A small image classifier, trained from scratch: 2.29M parameters, activation squared_relu.
Rows from block 7 of a small image classifier, named by matrix and row number. Rows with one number within an expert belong to one neuron, the router's apart. Each number is 128 + 32 x the weight over its row's rms, rounded and kept within 0 to 255. All counts start at 0. Numbers have three digits each.
Before each expert's rows are labels from the 100 images, of 14976, where the router gives the expert most weight on average: "place" is the part of the image that holds the peak. Only what is clearly more common there than usual is listed. The data: telescope images of galaxies (Galaxy Zoo DECaLS).
# router: router (model.blocks.7.mlp.router.weight, 4x160, trained with AdamW), inputs 0-159
# up: expert up (model.blocks.7.mlp.up, 4x32x160), inputs 0-159
# down: expert down (model.blocks.7.mlp.down, 4x160x32, transposed), outputs 0-159

# expert 1
place: centre
router.1:104104136150068080128133155126150097156148144160064123154199095155146121119156108046149110126047101141085150092114110110123121122110130116205158076137145124117077092118132157146131079044115077129168174156081115134099134161153128140124123124117141118093099164133153147154104026145101149139140091125137103109129118104091118195155134109117137080115090088116096153149146160150150113070139165133138116046156115105084068091074138106142154118098159127155104192077090145085115095179110110
up.5:107185156149149115020142111099089094121123145163140137094129054135109132107096081145142143176141104081155101162152150162186160122149161136158175140117073142140103121101071097115120116133109152163119172094183142121116078117152142119139145134138091166094104155122147082118169116144155081015142079138130150120128109089130127174119095134141161139130116108113121146145118141119099143110151115150130156158117117100131143049127100221152160181117069167178177101095078123165100169084112193
down.5:169058113079142129091127113103132129173146098161154103145115177160148108181142109147204130098145119142142159069182115093110108090100148169134128127103130106172103126120100161130117138123224171145114149162087071116125118077123158127113123163128137102090121143148148063187075105122124187219100186131114131142131084122102114125177080100115132122126145104138143122091120114186151109136166084079123131146065144193118140169115154072070125088137160061126128170078136095105108173144167122
up.6:115121107136140119088138103199119151102085091153119118165120062104189099167106132123085141080096152130076121185069111123158099099087163103189139186128121202132089118185136137122117091076105131135146085126151111085073126114115172162139149138074166101127101139136182176129104101159124170174117126131140136159070180140097143166158137110107112113118086095114129114162100121131135121102148140147081072124121138177148078168131137201146135091102120175132163063132126116097051220114125146
down.6:113112109155184115160126101113168145098095124082165144099115124115084113043125135105160178084112137122147080102165086127126143137092098123100111128092181134102157093111121085101122167166177146131150182108137128101099122124160106113169099102154128081142173173141126139146128188209149126086112149088119106141149095114099122139101082147167064137124067103074153114148125103116155088107087172131139154092121146065108110091123126014197175141165087137033099139143148100121112155166133141
up.7:198115167112119104057106150119134162147116083103113112167111078115141160124115121139149163181111127127135107139094120131100102117136166119088088165145152107136115136166196145176122083110104139096119141131073098145133125137130115134131168092130139101167117090093113207058125215158135155147148066124083151126109059121081142217161108112096182075112132121085119107177075136190103102134128117085099099109083143162122140107136215142129081147161115153133143153165111121134087192107188134
down.7:164110134094095110144140109116160182149126133135122139173078164101159124210082134080119157156164100110136189155082153089149168158159107135109165157152098082197099164024130175165154106098158141105144058064140147137097093135130060104160100081094108124072160104089110095126100117132129042160144133171145138121087120143123142120162104152124148128149176163120153125109110151149075160159138101136150136118173118134180155097155139114112149158146124161161101124127107154038130125159084076
up.8:119123116091055120040130128111136130077118120146138064141181162083119136150124127100079127073075128123129138152152158180161138107144205135158165113107166115112146089128124123090095088101139135131142085152159102163136149095153140128146143169153137175157086136100079176111091092179148097137118176122123107103135113098040133118137116152117136146133124134106167145145077160175168104188149139139072156085148119147138153172107146139101138148150095139113189075079137111124076230154148043
down.8:128109163168149145124144106160130088108089128072215161091106126125101131148153220127129118112138112118125145128099179197135104102151127171149117167081163131114148096172157106099104118133160064150147124146088079072066110105141170157121083148085126090134136131122138180138148109105117118175150125137144120130084100088148153146121168180118080124097187123109109129188121093185176172087118135111193102082129112172136102164126164129105171134046136184186116182123140147167143196091130128
up.9:128085093118105149081121123119152125127132097120097111212189091125159169124143152095116110059076099131149157143109152118162115125184148139153148165154080077103125205095165100118142110113103139133074087161133091103145142145092104156096098119114102177155147080068095155096076093146115149178156137119105076162106188161110114153120115132093128142131067137183092105116051080141121105140185079148130118139119131157138145172170163116114111149097108076150111154125170149184147210175089090
down.9:167131133191154151126109149205075132127145162160133145119179165099097106148136123146059123176052135130152181114101111100128093095079174068147134167100171077188134108137118135176116097079115147092133127125113162164139187129147110087160180201180157159136140169111117143113156089150115165093143096057112128093146152129126160114134105149132125144116164084116140142126190134137114117123076178157071136147123134104048061137099139115129113108149129126073129171089128131143104213092112142
up.10:108096135151142155091122136167122118072078119116152133164104172136135113177107106125127100089127132072116113127138122104181179152180153133142110181134130139136117210151112164151082080077077157174169105130111138123083162108106106160151128115166127122134084074124059140136115092148141151127123074109110161161135084157106103150119081116118115111078122123139115146195106063205075110096161162088060165131108123078154111079124199105114107147147192156111161124124130102167144210177157077
down.10:145130110112119136073084175123195139151150121103095115083101063127148158136130106124157155129135116118098115160162075129129119111062083147131118133170183109160151153105055175154168170128181115146151117160172141122128134139112134111139111168065112164108150139089151115147093110122152128142193151140166111156117097088107102094138097192092140171131083104210126114102189119143128177128107103096148056043172159182099143113099090123096188092128099111114133085131115127097104169065177175
up.11:122145170110074140080035168150128125142073122110090108081158155091117122110166098103143143214086158063159111135098124140193178118129137107136131188106120144177096161168085131090111125125086146116085089084106138156112121177106142127149142100143130105115057095133097149060111110174151156187092143186156135116108156101130149116163074129122145137113143058132163135104114144133103126130129155104115133119088112090157203101129173140160140151130176116144174100089112183136083215104118126
down.11:121091130168189130161133120118160101195111162062183111066138136153095137123147150118154168144153109190150083080087145160057186156125133103090167164168165193113130128144123115115164160134100160109197132143099086074097113138111152162136131170102121161127086166087106099181102145126160126126121150138106162143122125067124158116193137121135116071125144069135132130222123093164138112098121124093183107073144114081062146102193175070093136148139131152139111145082124124129135120139106148
up.12:101159138080153098063114109174119088137135070118149117133119099108106165125092112124170169144132132122133115031125174191073135128200115148139142167154064103155153152150122153141110111107099152173053103101075133169173109110093102088112172091120106104131129125199110133077099130115155117146144115144082132199094100106119081170143097137065180080131107155152152138176089089132118130146132115139082114110103084115173154136156155154106140153156139186140208104128148140161103208140140129
down.12:131097156101096109184147144068168096122145165172116109197157160141131116136145093106138143081111104125115187162070115122094103154152134108134156136174128094142160140133099121159121147128172151101101111094119133186107159128092052129164156138090079116073161168094143067167057099176148102108163052096121103068076091036112085153152080133133167134161132139167125156104149114153098119176147176100090145067148134132092116157094139133127170125124090108097172189153118119124106136173138156
up.13:147103084101077119051170121132132121137133124136091111096137114091138087124117126115109141065054129068115108174093140165155149112106167103156187121137101176103064176137198138115043104127117109131151084142170147136137121118158169136178058179072106147146113144028097152131124121189129172143119106138142107166127179129137103163134140120148163133123149123134178065136115103160141108104183102164103178122117125146114170128097109120190129075134139092137167118084179120116093170112104079
down.13:131098121132111165158140106120076198054101093127129105134120130102144176127114155151127172138092138113100077123166146140153094056128172189138141099099111170116108139183104255130091078075132174164124080146132119158117140114103105138099155158121084106134094045091079136149099172139131176135136159118131093112158112149137113125108209098146086110056174133105090112172144081184088131133142164145166139151111115187121154148110169100121098149121141140116151115123183141118151139128147152
up.14:161106135121140118096100109110144132155095051105099130119178136062103153131101089119135168180082158090171121116125154092141156114183130065116157111107128113077138176128150132115067109095110139093106108084152113113157210143156141130113153115162094109126106146087136163120176116217112156153158080167119156137105162145139076104098074089103135109137123163160196177151158100180124128099086134109146106140123091087140090115117150080119152146130155149127131076103093102149166255102132083
down.14:101134137116134178042130166127140134117088055117145101150151157087153125126155122123176148153112179127123182157149103110159164071126082078135120099211088184149113135140159118166135173166142123149155112159108074105097161141130111153114085133148117146106150146045107075164137168140166130202159058078157127148111184181126124142142157166150108123106126066107085067138163096092112148113144070143103125117065136132088132074123106159109160103175108141151111157160134131119079090176148125
up.15:115114144097200158069170102188086145091068170109111149156173153119124168094128097120128167127095099079144128158152149130116116118193172092142126106109136122160136155098109115171083085114161143155065057175104066121133125127147122154155120180111155090156105198075150170129111166165113109181153133110174095126141147098132093078092070124128132168100152159103151146149072089161082117123168091123100139096120169142147114081117112175108143100099191143160118098076107127168143205134162138
down.15:141137145182130166187103118116154144141154142109134126168156145152138138159131120161167071117125134185131134138139210090121175112106094180194079180187169118134109121151102148160125131102140110154136085152157124164115094154124105108132127139148150119110216132127125176143122101126104060079122118065123099134149110133133119114163169113083026091115094149045130189144138102118113080164168096139162124167131089087091088158080148100088093097150150118135115163157218112117165177128135118
up.16:140102119119125096106067123185104127129154070118153132103131136067152151093149157080113140119114162081149147161129161131118115077076114147194121149095085146142114134113178143124118142083107147124134066131084155130201172117141128133139140184071126172144106124070042135102119106148150165179131134090128146165163166119093056145109155155055128147121128176140137110148125122174160079103182079120161186094111083110130132120120181133137066084096131112140144156100172158135073190068140084
down.16:097153180133116137157145153174061110069174071106114120111126090094106133162116190157168152089105114126042123085089168131137097123110150132167125134145125108175109178179102125117147144134129049123093178175150139147094129128139147142154193110152089098108107139183141102192151131137101077105200071137060109114107109188092069115056134134085127085163154146129148128144129156132076135139111138151112176137173120115107123128095197119136115142166108113136137147178181115081143151106168158
up.17:143102130145113131094095095102154102119098095153107105159162155135143063129158037107072146138072151102119179179146077160174141130095181115155112186153096125086100160113126138134144060096125180095161068187108088095095109121141102136125154170123162101148101110074135151129110102163117184185142182145119122145090116084127141192173076106144115135097123150139143122109104099192103110161160129120141091118103174144155064112091108141153121133150125112189167097145142166121088192065128078
down.17:178145140109076111170187113118165169216155138081120110140114103175217157102090157153144136077148152094103100113135082083175072145097117070126123119147150102057181131102141100142117182117107117111120146117160178207106140125084137079124102121119126179087185143125199127141163126141152121154145067133084177145140120145131085087093139140099159162171142094145106137089120100149183152144168127124122109125130051136117150104181120125109120107088059137141114110182147158107118148146117155

# expert 3
place: top centre; top right
router.3:105136139140081111142138148127154094095168162156181122134153173112125078102178131055162109125057090165103146079130171081058124146133120104187163059135134092139103092077152151124150092081172110143171127157092026113128123160157116140140146128112171100092127150138128036140110082099134146174144079125130121127142113111111107127169156094136135079112074099117097160118116089120145106094115132054149097076148095131116103164134132036117105123085134150150087152079083123127111100125114099
up.5:110137156148184165025105126089104131182104129171078146147143106124125141144104117119126152100142152068079173147098098103094135119100174103141130160150149096055124136129147158127104167074143109140108025162146107098119165140120140175120172148140143115098082184068138111138120122190079070119131081136146110160103122087125103156130099125184147094113116128131129083117120075193144158098141097147107139149104165172133107122116110116093160112107132193214147160101129143135110220150154151
down.5:122130096152135101212100159137151128105191102142131093091093112121085047111147144073103150093129152119121172047156092095140085129095100109173142133135133116107159115155149154132173166088106136106192139075187118098167125092159100167111145153100144176093139126120052101204178187143112112158132094155109108110168123108120089097164160144088127148139145182165145150165148094090128106141134093147173126102135106154113054159109123165182233166121147108112130139150140108113106126106104122
up.6:172109104120108218004094143134116124109130133155113120121135131065135149073121141125120132140107176174108124161079103127189107150122123117138140121157172084174118103092124138152127124158139098141125038094089098097124124106139116170099150166142132123191139148127134129117087114203141128162110132129118115099119138109097061185183069118133155145108121105134140110172179139147094044126161085176133123122082161097180137102137055179095134138103092114136125155140189115106143124199116108
down.6:148116154156141116088163107085151103101135126116222134141151096128143185102116150104155085077093147089171134145095153103167108121132129137162137138120173147089145128177124123128166155152059191092117086123165080064150127081200156076103146155095100138096112120093149089154043162134140100162133151138153198138103139126095081084148138126104090144095165074096128105116150120124125057075188119158133115089114158114110106114093131161106138141102125150194074108099105168096175124090142185
up.7:140117095139133125029128120128143157158073126102089104117154150052155114135116114190109129095139164084165118112180127173113142154188201065155141132089103123132182117146150115116109107100169121129079093122168123099116173098146106123178124119156144099138172113074139123168121138100063141148142076081152133157092169107168105172150052133059165123117130134063110173124144077127098137118124136214155152118077120137099124139132123161141089058141107140124175147144089140154101191111144153
down.7:171129167159168152103153140141082173199121154130120197099115027116111178075040120148192131155084115179152163124091152144212097160119169161129114114117107127137086171114134103079138098167138138145180099139106146101161134119146135091113120104142143155147129118101167138150144112116129108138064130093144119118110121123145090148156087159057136108124165099177122088122118070135142118123066150096067125159099115121136095079074091081120172135146093101108075096152179169109162110151158136
up.8:177164091173064104023119118160147103114164104165084115137211132082148128112125152102096113101175149073145103102140124054112101148182107108152100121116154110106145109147148145123088165094175062086136036186093099123120130085102136162113168127104154098139154141150152093152152171134112109121167101121128126085143133087107130208133101179135081124137095084136145101145152103162112132191095080141144136159154117128139094154080157105133092148090141162158109161123139099173142166093154085
down.8:149150113084103112193114121145146114148139120134180106150177146172152128101169143052159122115079104152184131151148095102192180128119154094163136121078096142139106155074146166126109093144130145132108142162166134078138100105143111075198127162099154158090127180060149172112093143156136133100183066162110144181164114134095111132154137136144143140085114126148107108144139097124066176101136152115094114132182158140102112164153102223151110151086136121131106106121128086046064178163188147
up.9:161129151125103140047107128145121071177059130091091110085160101201097113097131173120151163108078154156097151128132105160157107112171131132074130113150173159122158093197156134112130123154108138113107079149118130127102146130172120192130095118109126099120132178053139114117050132151132161128116115054187084120115075109100136174162116144140116118087148111097142134142146137175123161095182092124146077109094124168116064149174117187128217131127159104154105165128137134070126184101094114
down.9:085074116151112147051169156104138111122135115143182115105151091148180107174130147174107119170139132125151139142122170135084129145107245133160191120128112109124095130091084150126174150122128122174119149140134121088115160153115122174176143133101107145134166141137114079143168166226133102100141109093102138144093174138136140133094032095144063108104119126176191146104172154181123133092117090116123115109105166117104069062116062094141074118090144095146142108138128090102143152150084118
up.10:132128151182080152024124084133115110144168098121077143104091133072133094104156186107126184084136145100148180141098146131149199158140116141117125182078185133111124144170163159118097079131113156149139117085101088092078162058131114117169128132121117108111143137051122155156099121161139093092134111103163067151112136147120102136149104109136071146114142175103167130146093081189129104111104146098093099160125134168137073115145159085129124057122151110118181149104129138131087204187171131
down.10:153120189168136164162125116130092143149134133110079145125122133070143169112130101155087103162098074161121132166113125164116115110123123097161134109185157124114129101063104054156073080121125046117118100153108138124174125167154098103135097133121157138096158163151153133095124095133094131114139088102181183147115144133082100152150076155186124137115136121076095168167186185140175156082163124080151155142166087118096126177095145156158194191170081200112138189175088117098153106144093131
up.11:181118119111150166035095069166115141195078121117090162141090158094098099089135137128099106140103081049098126187158137074202111160163139089154148133122142132110175141168131157076108060085155084123112049098121078157139143124145101126110113132131078095137152071121126182136163126104150116190149110126103129129095104124197097184118089149178150128112127116133141108134135065193135150136161126167131149089129128128114114127143120111078134115117141145110144160168111087184076182134131149
down.11:111139117148129092127142138158105090122188146134147142081168134115136149128139143113179119173156090073022141158111132086137111113158085186069122129141135145100125110166102091169146083071182124113105169118154134086171173150094137135120143139067126137067124161152088083093151084148099092127068120140148113105094136187064180109113101120137139147163175154102127107152137150154163093152153116112179147134150132093088162175041122181148158131138099094099101092212108111073127139093140152
up.12:176116150103133167016131118121123075187143095109079167130147104145145181077134135155132168122106160103132122099098114101197093125140169088176138138152115116090137150148121181100104119055169114143127132154090128101107136137162128158168099138160180121155148106136080186175071134158148093150130124140091090082099082108130110166141102096154148109092128102145133125131079093244143140106088137144171138177141127187164119076151146161139124105155101149080110163132138124120134209092112157
down.12:129196148129096054109126148035148122134100128136145127118108115088136134162124135095128138139150101116163147087104128140117175116113160134173156066114120147114134158147140110158165119094046100117090099197111124164143107187115146140114112138138059115104068131072136192075079134096166090111154053128125169140176124118134136172177188148177127073107093081117123095154127227138157164088170105149150150107145087135061142145087154166146156115126122122137161095104093152111144092118137129
up.13:103098095158136134066154116169183145156125159111088086164088130124171119109193137134137120062036142094140101135107151144175164098137143120116155112155148146106116094181150148122078057049138158164124078107146054141132129086094101127095096128189105137097122140115159103172079152123109063146161076106157127204108185087124132203143110088149162173111119135084158135160181089118144166155134104130146150139134146131132153097171111135148132147146096104153125152078119115094135169062117135
down.13:130170150144198147175161092167155124131085146154194113098093053092088207106102103132103133107105129150157129076087087164142180137120114204102149120113173118112148132092122098091163102166137141127137181066162129145134117125077107131174127160102118124078061087127154111156103116142151126082139122154173089146104167073166118122170164188141075134146151143191083099132147135122158137119163124137171174153150147144036116049131124154159158182151134103121125134127122140094133095157140117
up.14:152118152112137146053147129113066114116097138126114185122142152136120108145135076117087155131113102115118141204064112085158153112131142146157122166104107179122110137159100130142117086183201109179158107154112086084069098128116148165081109172182135132110099103077136161105119093148155171139155129164090106113108116060123156176158124167134086078130090079154185063109150114164131116116183178084110106173142147116099098140174073116136079106183117084148135103117115122172098193176167143
down.14:100135133109169111152156106109141102140171159107154141142103202142067112146124146149096146155155175167063138127166127120056112113126110135105067145050142091124116085142089117127150107187140160209093131134122102187081115145174128192188140162218126166127162195175114135140177083086108089132119160144172093148148129087099153101153117146095116148159140126129156095115082156133111114146168145075114086141130078115112135164123123093101160132115119077133166159078184116138155127104093067
up.15:113188153133130135070108133076114110150126152119063107120129144133092125063103078104079165070072119076090087140101139105139105091142113141187141128143184132132147168146133156101059120073109133120124074114166121130148094106200168147133137145112128113129121130089136192100084149136107142238149088117147101127085078168134094150130069122174113124143124152109169138145135139142120154146130158228149059155155085176118123149134141212112126144153156126144129124141102128121113203102108114
down.15:098114144083110166135132131116158145060146138103166122151171127144142096100141108162081084148124137135141133156187118136137100165087112076092166172103120138093143138127119078139165081132076171139126123111119091102156134107069110176157142116121079138106148089134100148093142107137181140119086078216151155126123175123145162073098066112190104122083141084103162063146123167200110119176139133113127221089146198130118117083123133106170112128125095123120112131203056154105144136111127067
up.16:192137094149130133031113128158119108106123096150118127118160076066135077097134095123141146080151161094151141122078064135185168150121130099144085158081172124130122045133160169108136135092157112116107073136045100136180115136179161226113167163101163102177151108128140160142075101163135106115117130123125138114180147098075104119148114108096116096147093130134173142193133113205137137103143101130111119119149113141136082099101107122108169101088137122069165115114110065091136170150124129
down.16:166150139078106110107126131077121166122140143135092111126145141066164165122130069124112154143032135168149108197093140149191153135163128167156113122142094132169111101201104107150084123096120158118087065139076081164143114130134135112097123136180128108102127116110089209119108093165129113160124101152105131129153091190094136088183131131139134070142142111163128169165085078150113089172063103099084106126096117119139172162067125188156113089186142168178127149087144116153079104099123156
up.17:179140154117118189082136122120118148190145106126074123139179163110121164169103143155123160123182106055118144141090079111104143113178116113175157147126199086083116097144194143106080113114126119097101087087120124100151153135161122166151180096145190091144125160085139139135091154175142081126168159140139144089123139196063149104144113170088166092084059148121142127142087109205075103094128159126130089106107092180131117086083088151074119085166122145107157142098130131126124182100139115
down.17:097094113122148129109164130141151123082096114149146091096112145075143140107101118116129109024116090111171171126148145077178077156139082068102172080084118135165176209161125117186176166121138119143148137148114110195091159127119160173116124054116091112169135143149127092127087029143122162163108164148137113106156145132111103157132130118121156187104150141162097095134146153157141144155123118106132137115077074043140140160104124147196126196120157133088107150136117141145159109191111117

# expert 2
place: centre
router.2:089143120149062108152141131132197092126164166157116096153190163139099047131165143049180108118059107106108131083148116078067124146134141113176173047132149087125126092088160166130151091100160099157162205172119074121091119135166109126172131132109151136113112136127106127126089072119104130097155074115158124117156119104086108111175108118142115077106090117106104159143137136148157127093133106095128115111175106115118110045105136078130109110066140134156103166107070114112110145192097088
up.5:082135128182090154000125082142164107157191088159123110088167105073116113131131160127128171100140159092105129122152194097167141146158155110137129083125159090125145130084123130129141143102120116126137016131116108143132115154092145180108112156130152101136136167131147144142078139141115070177099157082153111133121156117128143185123096147165151124152066146132103171119143093181107177095104117164120106066103099147130072101126118113085156092080087115149113142150115085148124197158155122
down.5:127096102165185179171150148190087095093070109075172111108191049136177131116136113161154140112145145161166143098123255123134101142125133135096115162082139186146107151195108185147129141124103137146128139149083127094131119133142106132132162098100116110138142146131092139146118150154143171072125120166087141154120087137131100164153094110136061118083167130155129120212126105129110135096113139133098145117084198097179094085159112149127105164122146117092142108111184125157145181159182096
up.6:085151161163184115087140149135089148077084159158112107184132107114135167124123118120107144134118107099058118133118162144130152089117200096132099104114151139101104114133123108141130170110208128139053111102131052120128130180225171114143151175096103138177139140178153104061144097163121124149135105163165126156143110162137117172090069139144150170080085121089133133154105139166125090140118077105108152150159100166102147122123122111163192122063084147211099106117085131119162163082162091
down.6:145113126109124109151065117156151087147163141171123141128123188130099106182127101119057149106165108092152138212134055197114110134118076119115152151186047095110154100125150126144076060067154153140121105109177125089120130129133134159109108106142148123125130145124140133149143163099172133113117165097086142135094109022148085091137175087124104117157174120144063141128156122122185166160124133197153172109103163151135122114143084144136110137132162089096056150137167128139084112187155155
up.7:105130139161084151076117115168114079120068177129125063110149128156167108098174139138129130070073118140075136104137188155182157108165144130119107167102193148123108115077121102084106120131115105156097087155128138115136131154115139133182095138104137128093120122101119144107115116090118179172085072090155080137079134097122153140149087173101173110097162088126104137136101054174129139094174148187117100142084110231098112160140100126105107136104123169207161071090112122139095204141147113
down.7:131160150146116084138103122178083112121137153105100151135208025154108158126106157095093142139113123176134147083091204136091151162071107170130170079119100131074133107148133126170158144115151167123182110130086136135113198145114107120052070162132134114073143121201109086138121120169164131114135139140104133109168157115086171126114158123135037137109176118119164113096137167096156121157079102134082119090054119129157124110150113129107116166101073125059126128132155117160158073112112150
up.8:063119114138130139129077139141091114108130108120092142148131123086084104130095060179110186078134093085107117198171115136163161083166161152163121121129125159112162102181120162110074149138117173134096134117211080149121166134163124094069120115078118121193150153100141145142145093137113171192146135103106116107072108152119122147096093171136101124093058141136140129155100141145184160096104111151139115158097130139137102200177102134129140130085067140097185081124127115135058217110096109
down.8:070139170112154112112127076159057121104124095131132116112145150141081111121098148132105170050160131145188095140127167115085139083155122105146114112109107101127175188147143164085105163072137177123089155044152115124123153078076141163131114119128144189103173158108097123103205088107105140081148109141092158124159199117161123130102185088153110116122135138160128113143164145137168105152095065091120127093133094100143117131174110092150092161188113163101078143168151112169112050098072145
up.9:132115102159100137059090084110186136143151154145099187171066124086163173097127166192144104135071154082177152186136146134161148168157134131195105134095130162083190158099141109126069099153133132151140120138110131083148152173124119173129110106152144166134129146064100116119114135149097145173139143117133102150189138097089104136155127120075166128110088081121112166146093119134137053145108058151119072116093066176125099105135128155113079098118076076106122112108115093101059176105089116
down.9:097169162078129135142162210117119117170117106127121142149143089141075169119130130141155115121047165149153094090114115130197061164142077180104185178164084091137077202103160162078119095105171159109136117148208163149179167162100157132172125104185150122094123080153140120161151067144179160125116124116153094157144108121107095112132127090092149118179126102110094107102116125107096169150102137073123148116101098101153127134119118119126145058172155145100092183130142071156157141129144166
up.10:134106202182074193059112078124175126143119139104132078143173174128079147156143144165101139106109161105102111129148083128136122075142094151092115178146173213092135153154107120092087123114109127118144050174109089143109165084099120206146120152125160150149130157129090176134120121134140177115107096131162097157151159131089129177130120107146133094081121082127098092157111071214116099071164132131153139077112105124103140105118138085106113106131157120102111188100158090177129183087141157
down.10:102109100082067112161158130166126186120125153148108130136137068141194107143123056160112108175090074166183149184158151146155120141144168135132147128129084106157132100124113080098150115192086154131118159124165107082136109133151125051141139114095135082143118089168213112157122136154112066119154136140099089102107095157126110177167083147154116165098144128125190122166115200141100132163117133141114160171123160216114111118094108128172125118134138139174189044112115166076122093114106112
up.11:152137077116000134151122111119145131180157107156153100120146101086121143117126125082152139096105167100077144153130255124110113152118139092132146191121143069119136094138080105143131125119153105124149173133119075126129131122136101145142111100135123151128146170128149087147044152172127099193155129093093126132123152146117109228124115124103154138133145159121156092100158105187119130168151118191091131137120153165133113053092112105134137119097131120163142136134147118095158034200118127
down.11:100148134145066108121189101105161117134168160090112094128021114190176166122130164140131102145227125179140092120121091139138106127117144165129135107118130110130133109122156162137160146096071160132141186122116221106145101178133169154104132155126128136173120147101145169118078161116143133131142141154152123093164112126127096041167134136168114113142107170111133070115150156176165099083089140121144139152120083061104166131131091056108141136111117131128141066120144162157184053092104103
up.12:132104101128110086071147120104152129152134146101117074107167142139154101134117122066172124071082121133138153164147087109143152118126090111110144129110129157110108142196135170074130054109117104131128081153134159097105148090110149168200110151119195112091120160155117188083085079177092148189119075101136126126089108082150165172145105129102191131072157114134120180123143135197182151189145117161083093156116119187137089198071092128099120118108151131187101102120123086152082144152129112
down.12:108079119157071155109129105166146158151126117115173137147145223087138166112124108077107120146081169119159133110108141129167145158129182099116108132140099152169137141139124153107162077135156114098149100116102051097128137144155137121132145095037128081132109074101138096157086149145123146149146179122105151178162088112116120115124107061096126107117105172131137076177130072146106054117092058071057081081059157123162150149112146128151083114169162102100156176164156115122132109148184161
up.13:195110093107098164064146092146102109108111136130096133152199163106162156049133114139108140043090209142133124113129179141095130141100181143152110134145164122084112100133138094154075066143168125160154019151096100136121121117129141197138135146112104146156138175111160143181141130184113127127121085127132101149136162154148070173117132124129117116123145132109127088175085075192121123135118115163141153138100126144127083143046132046090159122076128119108142165093139106124154129171103097
down.13:174156111102145091113142082085171141172155098067086117153069151123113174181139169138158139143140147172154103116086135168113096140100204107154161150117141157100192104184068145131136112058122107133134206129134104111131102132114130122142110103144063155165159205124171147114110158116123112127175114124118092114115089143090151208165164121109068119155123130107119147079125100187209129088125096104106114108120180113096118173118113082144145124127098157090093064121127112129152204138104114
up.14:100089135138091107064113113166110112126089103146017121159109088085128114102090071160114182152159137099140118174130130162144113155134128158149096096132131114044122110171141174141130080074083132110110142157107172081138185108112157155085158149123131112121128090149120153092127101210110160200115132191090124132089138096112092193138096147128157165120080133131142098162120120196111100141121127137110138112121129179151101156149150177164120114120129120092148074131130134188113227078143108
down.14:133113138118094150136148109083161166149170180089226143089102140148152156182149149128135148192152131101165090090147036089091125174101183151056122146161120156163148124057089116083156092123158158154129105102150101150128139126095079118148106103140063156104129139126132039128121108127167098038130119117167160112114154140119131107177140094167125147132136134137098156081148108148136159148176128113159141107159134140120128087182089153064116164083118161154138124150083084116136078154118176
up.15:138133159187147190077140147121124080147106089143112087146174131136145124111132128119124173116093186150105100144134150108125130102084037139137088186114186137107100080135074130116116109093143143183119072198116080113128183127104102215117096116096145071116119181129079118161129144134097143189095077140147068150144108156125154155096113142135126109104135126117104113143132074213147153096114162139079082139131120150140072128088094081099104134102138153160088171124130110173132200140148183
down.15:077057155121153129173075147163107145164096124138192126112197132123094185147168147160102121155120128120157101150110213096096190104081195121136160085079115180120136185101098114092120110120078131089125119125141181138122099157136148052157112143128146117174066139106154106088084135141127147136123130146132146132153148110150136164139113111172065152131084104140197125149123175150117118079151079106127129112133115096096193126145187173103058115176131142136208088098148138112127165126153121
up.16:083122143153055158087226095177155119150179125126109127152157149123159176127124136086119110107129116116093097094123083097138187129155116098117152142128200076078156106119177114124150115152155128142149044124086141100111145082113119131145072127102140107116183160098153180136108104096134086203136135082160091142131100100149102182120116150160080111129091172108114168101158093168175115083126101180125135140131094179118087184167096055131138097081143140134145142129139102144168130191113081
down.16:138118165124116140096118163141119163136094096082163129108079056131165125133141098128098123143153138152130148153097188176133087056157180167099177129077092129148146124089100182116173148147107172156135150095124179134135102096130182124117134122112142122144145121081118072130125203115093102134115145156150165087163135093067166147159137189070088161093144116102181085151130075167128133103143081153147106190071204137161157098112111110132062090141102123078129109085145186106118167139150078
up.17:132156104082077076051146143132208097108091105149145148089128051115116117175112157119146128135110088122094159123122136111115139096211151102129066167143086121072140087157126184124105148149089118043102069161145122078102126134123098153160146120121105150130152106101144144177109138095184078172102084140133135094104141150131186183081138081132104119089126155192112146134131067160149126075192110158138119069099135168100077131147163124143138137091083140152148151117129164109158164095114144
down.17:118090092146183161124094088157111108165111160131114108116186129180053126115167084129136145066125166145152082136170128159168114123128129167134131129121108142104159131072124100130118120126082183159146091111195230137164061115074128144100099140098152130090117129085103103174149165141133096155092152124169121124132124094080142058088108115141149100119104113155182119104173164130107125173185144213159122121119124186116121099110128076142145134075145139141105113130170224129104100150088168